python train.py --dataset="synthesized solo parts of chorales (CocoChorales)" --noise_aug=0.002 --hop_length=320 --decoder_norm="rmsnorm" --decoder_activation="squared_relu" --decoder_fused_qkv=false --decoder_qk_norm=true --decoder_tie_embeddings=false --optimizer="nadamw"
Rows from block 9 of the audio encoder, named by matrix and row number. Rows with one number belong to one neuron. Each number is 50 + 15 x the weight over its row's rms, rounded and kept within 0 to 99. All counts start at 0. After the name is the row's rms in percent of the matrix's.
# fc1: MLP up (encoder.blocks.9.mlp.fc1.weight, 1024x256), inputs 0-63
# fc2: MLP down (encoder.blocks.9.mlp.fc2.weight, 256x1024, transposed), outputs 0-63
fc1.503 101:33 39 61 47 59 58 50 45 70 57 68 52 50 64 50 81 64 52 79 41 67 53 34 55 24 63 46 55 44 48 49 49 47 49 49 61 47 54 54 43 47 51 66 34 57 43 48 77 58 69 49 51 44 42 50 50 25 48 50 18 40 31 51 58
fc2.503 115:45 51 47 40 45 10 45 48 53 43 37 56 72 45 55 57 71 71 67 39 57 05 47 43 46 45 31 51 66 47 43 61 30 51 31 41 52 74 42 34 25 29 40 43 72 31 51 53 67 55 39 50 46 52 55 52 67 43 50 32 17 57 55 59
fc1.504 111:28 44 51 52 41 31 51 26 45 37 47 45 46 56 62 56 72 50 53 58 65 50 45 42 36 71 53 55 42 38 62 67 50 85 52 62 50 38 36 49 54 55 54 18 36 38 33 48 29 28 72 67 47 39 43 83 69 53 36 46 49 34 44 48
fc2.504 106:38 40 53 42 50 18 61 50 40 80 61 39 68 42 42 53 66 54 21 52 34 37 48 77 31 65 27 75 53 48 45 42 45 40 75 72 49 50 40 48 27 46 46 42 64 60 29 48 80 49 42 42 42 29 50 24 58 53 53 53 47 53 77 46
fc1.505 100:50 65 42 50 50 52 46 45 54 45 50 90 57 68 11 19 42 50 39 33 48 97 33 39 62 26 50 34 45 49 55 80 52 39 66 52 56 44 52 59 48 38 81 14 56 44 51 59 59 49 46 55 56 50 45 47 60 57 64 53 87 45 47 48
fc2.505 101:51 67 66 38 86 69 62 50 49 51 40 44 52 54 52 49 79 61 32 46 38 41 68 45 51 84 48 42 37 38 54 34 65 64 54 20 47 63 42 58 54 33 55 57 51 44 83 62 66 64 34 60 55 57 67 51 30 37 52 66 41 48 57 48
fc1.506 092:50 63 22 72 79 47 53 54 55 54 63 41 46 31 55 46 63 62 31 45 42 61 33 70 38 72 63 57 55 65 47 43 52 50 40 31 15 67 44 98 62 60 54 35 42 69 38 48 58 51 49 32 73 45 62 49 49 73 61 56 20 45 63 32
fc2.506 095:23 48 42 48 39 57 59 56 42 41 32 52 85 40 51 31 75 69 67 55 48 51 47 50 36 43 47 70 56 32 29 52 45 31 31 49 59 40 51 46 56 37 52 41 69 48 37 29 41 34 42 38 25 72 84 32 54 38 46 44 52 75 67 64
fc1.507 090:44 43 30 62 44 55 53 42 49 52 24 30 52 62 34 49 56 58 31 48 41 52 69 25 48 48 40 52 68 43 39 53 59 66 54 59 35 78 57 56 78 41 57 59 73 56 41 62 50 47 52 28 54 49 33 68 68 36 53 69 67 60 42 28
fc2.507 082:81 30 43 45 55 51 58 54 62 43 71 54 83 60 40 43 55 27 43 75 49 44 42 48 53 50 56 60 60 39 50 56 39 45 50 46 07 57 57 46 45 73 54 29 63 51 46 45 57 70 47 30 39 12 43 26 50 49 43 56 52 78 46 51
fc1.508 105:58 61 62 50 49 34 62 48 47 61 55 23 50 54 52 55 45 16 52 54 41 61 41 50 40 52 58 45 37 45 85 78 41 44 45 48 65 20 76 62 43 54 70 49 08 68 27 67 42 52 29 48 55 41 49 28 45 91 39 71 41 59 50 52
fc2.508 108:38 35 58 49 73 36 52 49 40 68 55 58 37 43 86 54 45 46 49 62 70 50 48 77 45 66 53 51 44 61 39 54 62 41 54 20 46 65 51 49 96 64 35 77 48 18 28 44 67 51 80 62 31 34 53 56 61 50 28 39 42 52 24 62
fc1.509 096:37 23 42 53 71 46 43 42 64 51 43 44 09 35 71 83 53 23 39 35 46 46 46 54 19 30 50 68 56 48 70 44 55 29 81 43 72 88 66 56 62 35 55 66 35 54 53 65 46 50 29 61 45 59 38 44 37 63 47 70 17 33 49 58
fc2.509 109:42 30 22 44 38 34 54 21 46 85 53 76 40 45 50 50 63 74 65 53 36 41 60 51 40 20 36 34 53 44 66 62 51 34 53 55 50 21 59 92 68 59 49 32 82 83 49 39 56 53 63 66 50 47 40 41 38 47 52 38 43 42 58 72
fc1.510 096:42 38 48 69 61 40 58 33 55 69 50 44 41 27 59 70 63 81 44 48 64 51 67 50 33 25 38 40 51 48 68 56 60 50 55 68 54 66 55 43 54 63 68 55 60 62 64 76 55 66 61 35 62 67 47 24 30 19 38 48 36 54 26 52
fc2.510 096:55 52 43 44 50 46 54 25 59 48 41 59 71 51 47 39 71 43 51 41 65 39 58 43 77 36 50 53 61 42 51 59 53 55 67 58 46 49 47 39 49 51 13 14 54 56 62 43 68 82 56 59 66 22 29 54 44 34 29 44 13 82 69 53
fc1.511 101:80 21 52 42 48 56 35 34 40 49 64 47 36 41 30 43 47 10 50 54 46 59 46 50 54 19 56 71 51 45 70 38 44 49 55 49 50 51 70 71 31 52 56 36 36 25 33 27 42 21 54 45 44 42 56 36 49 62 52 48 14 84 43 73
fc2.511 086:56 61 42 52 51 36 60 55 70 36 54 49 66 20 51 61 85 53 50 44 69 25 51 51 50 60 82 54 60 42 32 74 82 57 49 49 70 39 34 24 24 59 54 31 49 28 48 55 49 51 48 85 27 38 67 29 65 50 54 47 43 71 76 58
fc1.512 093:41 18 28 66 44 70 28 54 56 60 22 53 42 48 51 39 67 49 91 33 55 34 16 43 31 42 98 69 71 18 89 42 55 47 46 65 24 25 40 65 52 34 69 58 31 28 55 65 52 35 50 41 41 50 45 28 47 56 57 56 52 37 56 78
fc2.512 072:50 73 24 18 67 49 55 50 24 45 36 48 56 52 59 59 44 67 57 19 38 30 38 52 53 35 70 62 49 43 50 30 30 57 50 47 53 43 14 30 50 21 60 33 51 50 61 48 50 50 37 39 46 62 68 50 22 50 22 72 52 59 61 69
fc1.513 115:66 40 45 54 48 46 42 56 52 59 51 49 48 51 35 86 45 34 49 57 64 52 46 59 28 40 78 65 23 44 50 19 50 62 47 41 45 47 66 49 49 41 48 65 49 35 50 50 51 28 49 21 64 53 35 49 46 51 49 73 17 31 51 72
fc2.513 139:52 36 44 62 75 49 51 78 51 29 31 44 83 34 59 71 45 33 82 39 91 26 56 54 48 38 54 55 48 35 48 63 45 51 72 36 34 45 39 50 50 51 42 69 56 39 42 63 53 62 21 49 23 40 52 43 20 50 36 67 28 60 47 63
fc1.514 091:81 59 73 53 81 53 17 53 21 92 76 56 80 54 19 53 39 58 52 66 67 58 39 38 55 43 51 48 70 57 49 53 69 44 59 63 19 21 65 50 67 53 58 54 58 62 46 54 57 53 25 51 54 41 48 71 39 99 46 52 64 49 52 34
fc2.514 089:62 57 29 47 36 50 46 57 35 69 59 39 43 54 53 38 57 59 30 14 40 71 51 70 53 59 24 50 52 74 51 48 55 46 48 50 48 81 50 75 54 38 45 70 31 41 70 53 72 89 59 49 46 50 54 56 72 30 38 51 37 45 45 20
fc1.515 098:31 24 86 56 45 40 48 21 55 61 67 32 27 53 53 71 52 66 49 37 21 38 60 51 35 09 56 49 80 34 49 61 46 59 61 51 53 52 29 53 77 44 67 44 34 48 22 66 41 36 40 36 59 50 26 22 28 33 57 56 38 58 31 44
fc2.515 078:50 44 13 55 45 50 70 43 37 59 39 48 16 50 52 51 48 60 53 47 36 39 37 58 28 59 33 56 74 47 36 52 75 48 58 51 20 25 47 47 53 58 51 44 46 65 39 48 52 73 71 62 49 33 50 64 44 72 39 48 44 29 71 46
fc1.516 100:53 43 53 47 59 65 32 40 38 64 36 76 50 77 46 62 59 78 79 49 61 80 21 42 47 14 46 70 50 58 45 54 49 50 50 67 37 53 36 50 46 57 36 58 16 44 71 58 44 47 45 27 40 35 19 61 52 63 35 69 33 47 42 35
fc2.516 090:43 55 50 51 60 49 55 88 81 45 48 70 38 51 62 73 60 65 50 65 56 48 34 50 63 50 44 54 46 53 44 73 63 66 40 41 52 64 53 52 61 30 49 55 61 40 76 50 48 49 49 48 79 06 31 29 51 53 70 54 43 44 71 90
fc1.517 104:15 16 50 34 31 60 40 44 50 55 39 66 39 31 51 44 49 54 78 44 48 56 50 56 64 37 51 58 48 51 55 75 26 61 63 53 67 46 99 45 48 30 53 44 54 48 53 65 28 42 31 66 62 44 61 55 79 37 62 43 51 46 44 76
fc2.517 088:41 29 56 32 52 54 58 11 42 50 50 53 39 56 62 30 56 74 29 56 42 56 53 65 58 43 47 80 45 11 50 47 66 62 17 41 27 20 55 65 27 43 52 44 56 62 69 45 56 59 38 50 50 56 71 50 24 66 48 62 36 48 67 53
fc1.518 096:57 53 16 65 56 73 28 49 56 62 39 75 47 39 39 17 61 58 81 48 16 63 13 62 51 45 73 35 65 48 63 69 49 45 61 35 47 42 59 67 47 53 55 59 42 43 61 62 50 63 20 47 76 22 47 61 50 58 47 36 74 52 48 22
fc2.518 110:50 70 55 31 78 46 41 39 53 16 19 57 61 46 37 39 46 53 50 50 40 50 31 38 63 23 33 44 24 45 82 50 36 68 36 51 23 61 43 51 57 00 45 62 53 27 48 42 54 75 14 55 60 71 70 39 54 43 62 31 73 56 50 64
fc1.519 098:37 47 23 38 59 67 60 22 69 33 49 68 43 68 52 62 75 51 79 26 37 56 54 48 14 28 65 29 51 53 61 64 70 17 33 62 44 53 49 49 48 42 42 53 24 54 51 86 69 47 65 53 52 30 41 51 47 73 61 88 45 35 21 51
fc2.519 099:33 53 18 44 81 45 47 64 39 56 23 33 70 42 86 60 41 60 31 59 44 12 33 38 26 36 75 64 55 53 64 61 52 47 60 37 57 32 46 65 55 50 54 35 76 40 59 50 49 51 53 45 40 46 66 40 50 57 55 70 43 46 62 72
fc1.520 098:50 51 41 48 78 59 61 49 49 36 52 65 45 37 49 39 37 66 27 28 49 59 42 52 36 60 74 55 59 59 46 51 49 46 51 55 46 53 45 78 55 63 40 41 44 57 54 41 62 21 54 52 53 49 51 48 60 52 53 59 67 27 32 15
fc2.520 112:82 39 46 51 71 49 43 62 67 43 41 43 62 35 60 48 48 72 43 30 48 21 56 35 23 49 52 69 44 58 40 58 25 66 50 53 29 85 39 41 52 40 44 55 48 40 56 51 35 64 25 35 40 51 59 37 44 57 44 50 78 64 66 46
fc1.521 101:60 57 75 48 31 59 37 46 46 62 44 52 41 62 24 34 50 48 40 51 57 48 55 12 81 23 80 50 38 67 51 55 67 42 85 62 32 32 47 60 63 40 60 56 51 42 51 28 57 35 23 49 57 60 54 40 48 47 37 56 46 54 58 20
fc2.521 080:38 69 41 55 63 55 55 63 46 35 50 57 50 55 69 27 54 42 45 43 59 39 51 48 64 61 59 46 72 57 61 67 50 49 36 31 78 73 54 46 73 53 52 58 43 58 78 64 69 51 49 37 55 03 80 53 53 07 74 56 50 47 29 25
fc1.522 101:82 53 64 39 92 62 41 50 24 46 51 62 34 56 35 44 28 59 50 40 24 66 65 58 55 30 61 66 51 89 48 58 95 11 69 29 47 38 58 62 51 44 49 31 42 47 48 53 61 47 48 42 50 42 34 46 41 63 65 54 63 31 17 38
fc2.522 104:67 71 44 32 53 64 29 55 53 69 50 48 05 52 48 35 42 41 36 29 36 55 39 56 43 72 47 20 40 52 33 28 55 55 37 60 57 97 48 55 55 41 32 75 23 51 54 65 41 29 54 49 45 60 59 65 50 33 42 60 89 38 53 36
fc1.523 086:55 45 70 39 49 46 50 28 40 72 12 50 66 54 51 66 64 54 61 43 55 64 48 61 49 53 50 84 45 52 55 48 52 43 69 79 21 53 16 42 70 32 61 57 59 32 46 55 32 45 71 45 56 47 12 61 52 48 32 48 51 20 38 50
fc2.523 073:25 38 32 52 31 47 51 63 73 36 28 50 73 38 17 48 82 61 21 37 67 42 47 47 56 59 43 51 73 61 48 56 69 38 60 66 59 50 33 45 24 35 45 30 42 28 27 63 49 62 72 62 50 18 31 43 49 15 46 37 16 50 81 59
fc1.524 098:50 39 69 50 28 63 56 54 56 60 70 53 16 38 41 49 45 57 49 60 62 51 51 51 81 19 49 78 58 45 46 37 35 63 75 36 56 49 43 77 62 46 34 50 48 54 32 47 52 60 41 23 21 70 44 38 48 58 65 24 39 79 36 54
fc2.524 112:37 50 20 44 54 36 54 28 41 59 41 55 19 52 27 48 54 56 55 32 24 56 49 55 53 55 51 36 41 46 66 34 49 62 59 36 53 14 48 57 55 43 51 24 61 63 41 58 52 62 70 71 50 37 69 50 45 48 51 45 51 65 63 71
fc1.525 097:32 51 61 40 26 71 56 43 19 51 39 43 62 50 53 60 65 59 40 41 61 26 70 45 66 32 60 55 51 23 61 69 69 72 49 65 60 66 56 58 48 39 49 39 39 16 51 57 51 36 51 55 71 59 45 44 68 51 50 47 29 73 67 82
fc2.525 098:49 19 51 40 59 70 61 81 45 17 75 84 59 55 45 47 53 49 48 34 53 29 28 48 46 14 82 53 53 40 50 40 40 51 13 54 53 51 39 64 15 52 15 54 57 44 27 59 62 42 68 47 53 30 44 57 49 48 70 41 59 54 51 43
fc1.526 096:56 28 45 21 52 58 47 16 18 63 69 55 48 69 68 51 62 49 37 52 41 23 39 50 33 17 42 60 64 37 50 49 51 50 62 52 42 25 63 74 44 53 28 28 53 43 16 72 47 46 50 58 56 44 44 32 49 63 60 39 50 64 45 56
fc2.526 077:77 31 29 35 52 54 57 26 38 75 43 32 45 41 49 70 19 40 57 44 70 51 53 41 42 38 53 27 57 52 33 48 46 50 64 66 53 67 44 45 42 45 39 55 46 39 72 60 54 64 60 50 36 47 41 77 23 64 42 44 61 43 22 46
fc1.527 091:78 46 60 37 38 51 50 28 46 78 65 50 46 54 37 30 57 47 53 91 48 29 50 47 19 65 46 77 72 62 55 48 54 56 60 35 42 42 45 47 54 49 22 49 57 49 46 52 32 38 45 47 45 40 47 51 77 73 37 74 59 24 31 45
fc2.527 083:75 49 54 29 75 65 57 58 66 62 34 43 57 71 46 43 24 59 61 51 66 39 72 55 43 19 53 39 74 25 52 55 53 48 68 72 50 72 34 71 35 57 02 70 66 61 35 49 65 75 50 80 36 50 45 57 26 42 11 40 33 74 62 53
fc1.528 097:62 81 26 51 68 51 37 36 74 75 35 56 41 58 54 37 56 53 66 51 19 58 30 49 47 47 69 29 70 46 34 46 35 36 56 36 37 50 50 86 39 63 53 50 56 42 52 58 61 50 63 52 41 53 49 50 37 75 83 36 56 56 65 38
fc2.528 090:45 77 51 60 52 68 49 40 39 54 38 63 53 44 47 41 73 80 32 44 30 50 42 48 36 50 28 62 56 36 85 50 56 38 40 57 25 27 57 70 59 03 44 44 58 39 46 40 45 50 44 45 72 53 78 44 48 23 56 48 54 48 84 64
fc1.529 101:64 62 41 38 58 35 26 20 53 45 41 27 41 44 40 47 67 45 78 45 47 55 31 12 33 75 49 55 44 60 39 65 51 63 61 39 46 27 87 45 52 68 33 77 46 32 55 49 41 47 52 57 63 30 66 68 79 31 55 54 39 31 51 48
fc2.529 088:30 53 49 65 63 45 54 44 30 70 30 28 57 54 63 69 54 41 48 53 41 46 53 60 34 88 47 63 57 68 69 62 65 40 84 26 22 27 50 54 49 46 39 56 30 18 53 46 37 70 55 52 52 35 47 61 61 35 48 40 27 44 21 52
fc1.530 097:54 57 49 39 43 73 51 23 44 50 51 77 33 73 24 44 58 37 73 41 49 52 19 39 29 48 60 68 40 26 82 54 55 29 51 60 58 24 64 46 81 56 64 38 59 50 38 70 50 54 49 26 60 53 55 58 65 70 37 44 58 25 70 59
fc2.530 094:59 34 37 29 32 36 47 83 49 59 72 48 13 41 39 56 67 33 44 53 40 47 47 60 52 64 40 50 63 36 52 29 63 04 69 40 37 57 52 54 57 43 62 72 64 56 59 61 62 50 54 56 51 29 72 54 39 63 36 85 52 28 51 49
fc1.531 104:30 43 73 42 38 47 43 50 47 62 50 21 56 56 70 50 54 45 53 66 54 66 41 39 54 73 56 67 73 67 57 51 28 43 51 31 17 38 50 52 35 30 33 27 52 24 37 49 65 52 48 45 48 27 62 54 33 49 60 41 68 30 48 47
fc2.531 115:51 42 52 62 63 44 77 64 64 48 79 47 46 63 43 53 38 36 78 72 59 56 45 37 24 68 18 61 59 49 32 50 74 56 44 27 45 71 62 43 70 41 43 71 60 49 25 35 46 58 51 43 52 38 70 57 50 26 46 33 44 69 35 36
fc1.532 101:41 48 26 55 52 58 53 42 40 62 52 53 28 78 44 59 51 41 37 55 50 44 43 21 51 54 92 33 74 45 74 47 34 47 52 59 35 55 68 43 66 38 62 46 70 47 69 52 60 55 50 49 33 52 46 42 55 51 52 03 58 55 47 67
fc2.532 072:51 55 31 30 59 38 60 51 46 61 73 34 37 53 47 66 39 47 45 53 39 25 51 80 53 53 51 42 45 39 44 57 56 52 24 65 49 20 28 75 50 37 52 17 44 52 61 63 33 46 36 45 24 63 52 34 34 56 54 69 84 63 62 20
fc1.533 103:33 54 66 51 29 70 60 51 39 69 56 62 05 49 49 63 83 73 57 46 56 45 40 75 31 00 45 62 49 44 51 49 73 42 48 29 25 59 18 71 49 25 35 31 35 15 37 53 55 59 28 55 49 61 47 49 33 66 43 60 58 40 60 41
fc2.533 107:52 46 13 67 45 50 59 55 58 52 75 67 19 41 47 58 47 72 44 49 43 60 33 70 25 55 29 43 45 41 47 47 45 50 43 44 65 32 72 73 51 44 53 51 77 62 46 46 72 56 72 56 66 44 62 67 75 38 40 47 36 38 36 30
fc1.534 098:42 36 57 42 66 81 48 40 67 68 42 67 50 56 30 57 76 56 66 57 65 46 63 42 42 65 61 54 49 53 50 55 55 50 53 50 36 50 48 54 57 56 45 48 55 52 61 99 44 42 61 40 80 58 48 73 53 14 47 65 33 57 37 60
fc2.534 100:51 41 36 24 55 55 52 35 50 57 45 51 54 24 37 51 71 62 51 36 41 36 56 41 72 50 60 60 53 45 37 42 33 54 54 52 45 60 49 15 37 35 35 34 30 47 53 44 71 63 57 40 48 39 44 40 48 49 50 50 30 56 61 66
fc1.535 113:24 20 61 53 43 42 50 51 52 48 44 35 55 52 53 43 65 49 49 58 64 36 66 30 41 44 48 49 39 33 46 74 69 80 95 64 42 54 66 58 68 50 71 52 59 51 70 51 72 57 57 51 37 38 78 52 43 48 47 33 40 47 55 61
fc2.535 107:28 49 49 29 43 65 69 83 50 18 73 83 61 44 45 45 50 56 41 45 60 25 31 43 46 21 62 42 69 52 62 25 52 49 31 51 86 58 33 56 54 51 51 33 31 73 40 51 49 27 60 49 61 35 45 61 33 47 65 51 48 52 68 49
fc1.536 096:82 48 99 45 58 98 49 38 40 57 38 60 26 70 34 68 45 63 34 41 55 73 19 47 68 56 51 65 28 64 74 58 43 42 46 61 14 30 51 51 69 32 18 37 38 58 51 18 65 69 40 45 41 41 58 24 33 50 57 59 68 49 53 72
fc2.536 098:50 54 63 51 54 42 45 77 44 51 37 63 07 63 50 39 58 47 44 21 54 77 43 58 79 69 56 47 46 46 33 52 67 42 27 33 56 90 32 29 56 31 50 86 30 23 62 65 60 46 42 68 45 28 51 54 57 46 64 35 63 43 43 50
fc1.537 103:54 60 61 39 30 60 52 49 53 70 43 30 57 47 55 39 55 59 51 64 52 37 46 47 13 49 67 69 58 37 43 30 44 35 38 52 44 56 35 53 55 67 50 35 38 38 33 54 46 36 33 65 30 53 35 50 43 51 59 59 55 20 40 27
fc2.537 117:32 53 67 47 81 77 69 74 49 46 41 45 41 48 52 49 53 53 46 61 39 28 48 35 46 55 36 97 66 34 38 76 52 45 65 50 35 60 36 38 51 22 26 80 56 36 48 37 51 53 34 61 56 59 50 52 37 37 64 54 54 54 70 51
fc1.538 109:51 15 52 54 26 67 56 37 50 52 64 61 27 56 48 57 57 50 71 66 62 85 11 54 48 49 84 57 81 18 41 55 33 60 55 46 30 36 48 72 29 55 57 47 46 58 50 89 39 28 32 63 79 50 34 19 57 41 75 41 52 53 75 28
fc2.538 076:71 83 26 40 44 45 55 45 41 28 03 50 60 76 50 40 57 91 32 45 30 60 44 74 54 51 47 92 45 43 85 32 35 50 45 41 49 44 34 74 61 54 60 56 51 67 73 34 50 50 52 53 67 53 51 25 66 67 51 55 43 37 68 55
fc1.539 104:46 49 55 51 69 47 21 54 37 49 55 37 61 70 58 82 57 35 59 59 41 56 31 56 39 40 51 60 48 72 66 39 70 39 52 72 40 57 41 34 57 34 54 48 31 47 28 82 62 60 57 68 36 47 50 86 44 44 48 56 37 13 46 68
fc2.539 121:25 36 48 48 71 31 65 52 46 65 50 50 58 42 70 55 47 45 50 50 50 05 61 53 41 34 30 64 53 55 47 58 41 39 49 58 34 63 35 54 50 22 35 46 52 15 61 37 45 66 42 66 52 44 50 41 45 31 50 40 45 70 49 54
fc1.540 100:43 45 57 27 42 79 44 41 33 73 58 69 38 54 43 68 61 59 52 45 35 53 44 51 39 65 73 55 28 75 74 50 64 69 88 52 35 40 48 48 76 42 49 40 52 32 43 63 46 55 71 34 52 52 53 30 46 31 48 25 46 54 50 58
fc2.540 065:39 81 50 50 46 19 50 50 54 55 53 64 49 59 46 40 66 56 22 29 50 47 51 84 55 39 60 53 55 39 50 53 63 32 43 47 63 53 55 40 62 59 58 51 47 37 55 39 42 53 48 52 45 13 45 18 37 92 88 67 79 42 51 53
fc1.541 096:78 44 38 26 52 53 39 19 29 63 53 42 59 35 50 65 95 31 64 28 67 40 36 54 43 48 91 47 91 43 52 85 49 81 35 49 58 66 74 75 63 45 44 37 34 52 44 49 42 46 56 34 67 58 74 59 54 34 50 38 41 35 68 56
fc2.541 115:34 36 29 47 37 40 50 50 15 48 49 39 50 54 40 60 41 54 45 51 20 28 50 27 51 56 86 78 41 66 49 50 33 41 40 46 44 41 59 34 34 53 46 40 63 34 51 49 42 50 53 06 46 52 49 32 42 79 50 52 47 68 32 69
fc1.542 099:56 52 39 57 38 52 21 46 34 54 66 60 41 55 48 27 50 55 32 70 62 50 43 35 54 58 72 69 61 60 51 50 48 97 41 44 57 52 58 61 56 50 55 64 67 58 30 62 32 23 35 55 51 45 38 56 88 51 39 36 27 52 55 56
fc2.542 102:43 32 25 42 30 29 29 35 43 68 54 59 50 42 52 56 47 57 65 46 44 67 50 63 72 39 28 61 39 65 52 45 21 52 38 50 59 55 35 64 54 43 43 60 46 56 75 66 41 46 47 30 45 52 43 36 49 62 52 47 75 62 54 56
fc1.543 099:45 40 36 55 56 37 54 29 51 42 50 49 58 46 44 58 72 30 34 53 72 42 51 58 47 59 54 45 79 35 60 42 40 77 43 56 45 59 51 48 69 33 47 51 53 39 22 74 47 00 22 39 59 58 39 44 61 46 53 32 36 62 45 48
fc2.543 083:51 50 46 65 44 36 39 67 28 78 66 57 49 57 26 62 16 57 57 60 58 24 49 72 50 45 32 64 25 56 76 25 38 39 24 28 57 74 41 52 44 49 23 43 34 31 46 70 44 51 38 29 65 80 44 25 27 76 47 50 48 49 24 32
fc1.544 111:37 63 45 42 50 44 68 28 53 50 68 55 28 46 64 11 50 23 69 53 58 52 51 72 52 36 62 73 84 33 46 68 59 28 78 54 36 56 40 52 58 35 34 73 46 59 11 53 43 20 39 55 24 41 36 35 65 29 40 35 50 55 67 47
fc2.544 111:49 53 43 51 46 29 66 45 74 58 68 60 40 55 46 73 63 73 52 45 39 29 28 63 58 54 62 40 34 62 52 26 62 29 46 34 55 34 45 38 55 50 92 23 51 52 34 48 64 14 63 32 80 39 37 28 70 72 53 66 43 37 49 64
fc1.545 093:62 36 43 56 34 27 58 56 37 46 78 45 42 60 51 24 53 34 61 44 84 69 65 64 62 29 58 52 48 50 49 45 26 65 50 37 70 50 38 33 59 52 44 47 48 57 58 32 45 44 21 40 37 72 57 60 69 64 51 49 37 45 69 50
fc2.545 100:53 23 56 48 42 40 37 59 64 53 50 56 50 46 48 47 42 50 48 10 49 29 48 66 44 29 51 41 48 43 65 00 19 22 57 28 47 42 43 41 55 83 45 48 54 72 32 52 61 72 38 63 29 52 50 47 47 66 63 53 40 40 46 64
fc1.546 096:38 61 64 38 56 40 42 31 52 61 51 52 44 50 66 85 71 54 51 39 44 56 37 46 25 35 62 77 49 54 64 45 60 46 65 42 46 42 57 47 48 40 22 48 04 24 42 51 17 41 44 22 66 29 56 56 59 55 59 56 62 65 47 36
fc2.546 084:54 51 27 47 70 41 47 34 41 51 72 42 46 52 53 30 50 52 46 50 51 46 62 96 37 62 56 79 33 36 48 58 63 67 58 34 49 29 72 51 56 61 49 55 76 54 49 29 67 50 47 53 42 49 53 47 49 90 15 65 47 41 64 51
fc1.547 105:51 38 49 37 46 40 16 41 53 69 57 22 23 51 39 55 74 72 44 52 52 81 36 54 64 22 52 83 26 31 48 44 63 61 52 37 40 57 69 48 60 41 37 29 42 65 68 54 68 46 34 50 68 51 37 28 66 38 52 51 24 38 29 50
fc2.547 116:39 89 43 51 25 43 35 51 51 52 52 55 09 45 42 51 51 52 63 64 50 64 54 43 53 41 49 22 58 81 47 59 53 60 03 63 53 47 47 48 58 50 54 57 74 34 65 60 50 49 32 37 72 50 26 36 46 46 53 49 45 64 55 64
fc1.548 097:64 48 59 50 50 49 42 51 20 45 45 52 45 21 58 54 53 25 37 25 60 44 61 60 53 54 52 38 17 53 40 95 38 61 53 34 35 55 45 67 71 58 37 54 28 64 33 49 47 77 33 38 44 51 61 66 54 52 62 83 47 59 59 42
fc2.548 115:42 67 59 49 72 60 47 34 34 09 40 60 54 57 76 41 61 51 73 64 58 57 51 60 55 39 45 24 24 47 49 18 61 66 52 39 62 37 44 71 78 35 49 65 35 53 46 37 75 63 57 68 46 65 51 64 32 47 46 51 49 62 49 50
fc1.549 106:35 51 33 53 35 52 47 61 45 54 48 61 40 49 59 39 59 38 32 66 70 31 67 70 90 37 56 53 52 24 58 51 42 60 51 52 49 68 54 26 77 51 60 51 55 41 47 43 64 15 47 54 21 46 47 58 70 39 30 43 46 57 85 82
fc2.549 109:46 49 53 52 35 60 66 42 68 48 57 52 53 60 38 43 45 40 41 29 48 36 55 46 48 69 51 50 46 47 48 49 47 32 42 18 60 35 68 38 37 53 32 21 23 58 39 50 59 58 61 73 43 48 55 56 53 46 69 48 49 26 42 51
fc1.550 095:56 43 49 35 59 76 63 51 56 53 42 53 56 59 52 47 48 64 17 69 40 54 52 70 68 52 64 43 70 68 64 71 51 55 49 41 52 74 47 53 54 30 25 44 66 73 59 37 65 16 52 32 80 51 74 51 51 55 50 31 28 48 68 29
fc2.550 080:49 28 82 48 36 56 52 53 58 37 78 73 45 49 32 51 79 49 62 70 48 83 48 56 51 52 12 57 60 35 33 60 30 42 25 77 50 43 43 27 41 70 11 69 76 69 49 38 49 41 28 42 54 58 44 55 49 51 37 30 54 75 62 59
fc1.551 096:69 40 47 52 70 60 57 57 46 44 44 56 43 33 53 64 40 35 71 54 56 83 50 33 34 54 44 57 59 49 54 24 64 49 42 48 38 70 41 76 62 53 20 62 51 53 58 59 17 55 81 43 45 41 37 48 40 70 74 45 53 29 67 54
fc2.551 091:49 36 50 58 15 47 85 57 49 49 51 53 37 47 61 66 53 15 85 86 59 58 43 67 96 63 46 51 52 56 74 28 70 13 43 12 52 51 51 33 51 48 50 45 55 23 47 42 59 38 56 51 55 25 56 52 31 33 72 48 51 65 41 35
fc1.552 082:74 57 76 50 57 56 18 52 39 72 55 50 80 48 09 34 37 48 47 66 47 78 63 63 64 55 42 59 66 56 59 80 51 41 28 49 54 25 57 65 47 30 20 49 48 72 68 85 45 42 48 49 65 65 58 49 50 73 51 55 37 55 37 37
fc2.552 072:56 56 60 44 49 72 54 51 74 57 49 56 45 53 52 46 51 38 17 13 71 53 58 80 33 71 31 28 70 34 48 44 63 57 49 38 63 58 45 53 58 72 49 96 46 52 71 70 46 63 61 48 30 38 47 53 60 47 46 47 48 45 61 37
fc1.553 099:56 30 54 52 33 34 32 45 24 85 36 38 42 47 41 51 63 54 68 40 50 59 48 39 53 55 45 34 68 56 47 29 50 52 69 43 50 67 57 54 69 26 40 54 40 44 42 65 38 31 26 54 66 60 62 78 56 50 47 45 41 85 62 58
fc2.553 096:36 34 25 30 77 44 74 15 34 73 51 37 31 53 59 71 28 30 73 50 17 62 55 59 24 63 49 33 54 81 42 59 43 47 34 49 48 39 48 46 48 51 61 27 50 51 56 50 58 26 66 50 61 49 42 83 46 52 42 83 58 41 39 51
fc1.554 099:31 65 59 37 22 41 35 51 25 73 55 62 52 51 54 48 36 25 95 50 50 09 39 61 64 56 47 68 60 79 60 50 43 50 33 19 49 34 47 57 64 30 51 66 52 52 40 61 66 32 31 57 39 51 25 33 50 71 42 38 68 60 53 55
fc2.554 075:63 60 43 48 79 38 47 44 52 56 65 69 37 67 58 33 55 40 46 39 71 35 57 37 47 47 39 38 39 49 55 53 66 66 44 64 52 63 28 56 55 47 57 64 48 47 66 64 23 57 24 83 48 46 46 86 53 58 30 31 44 38 65 48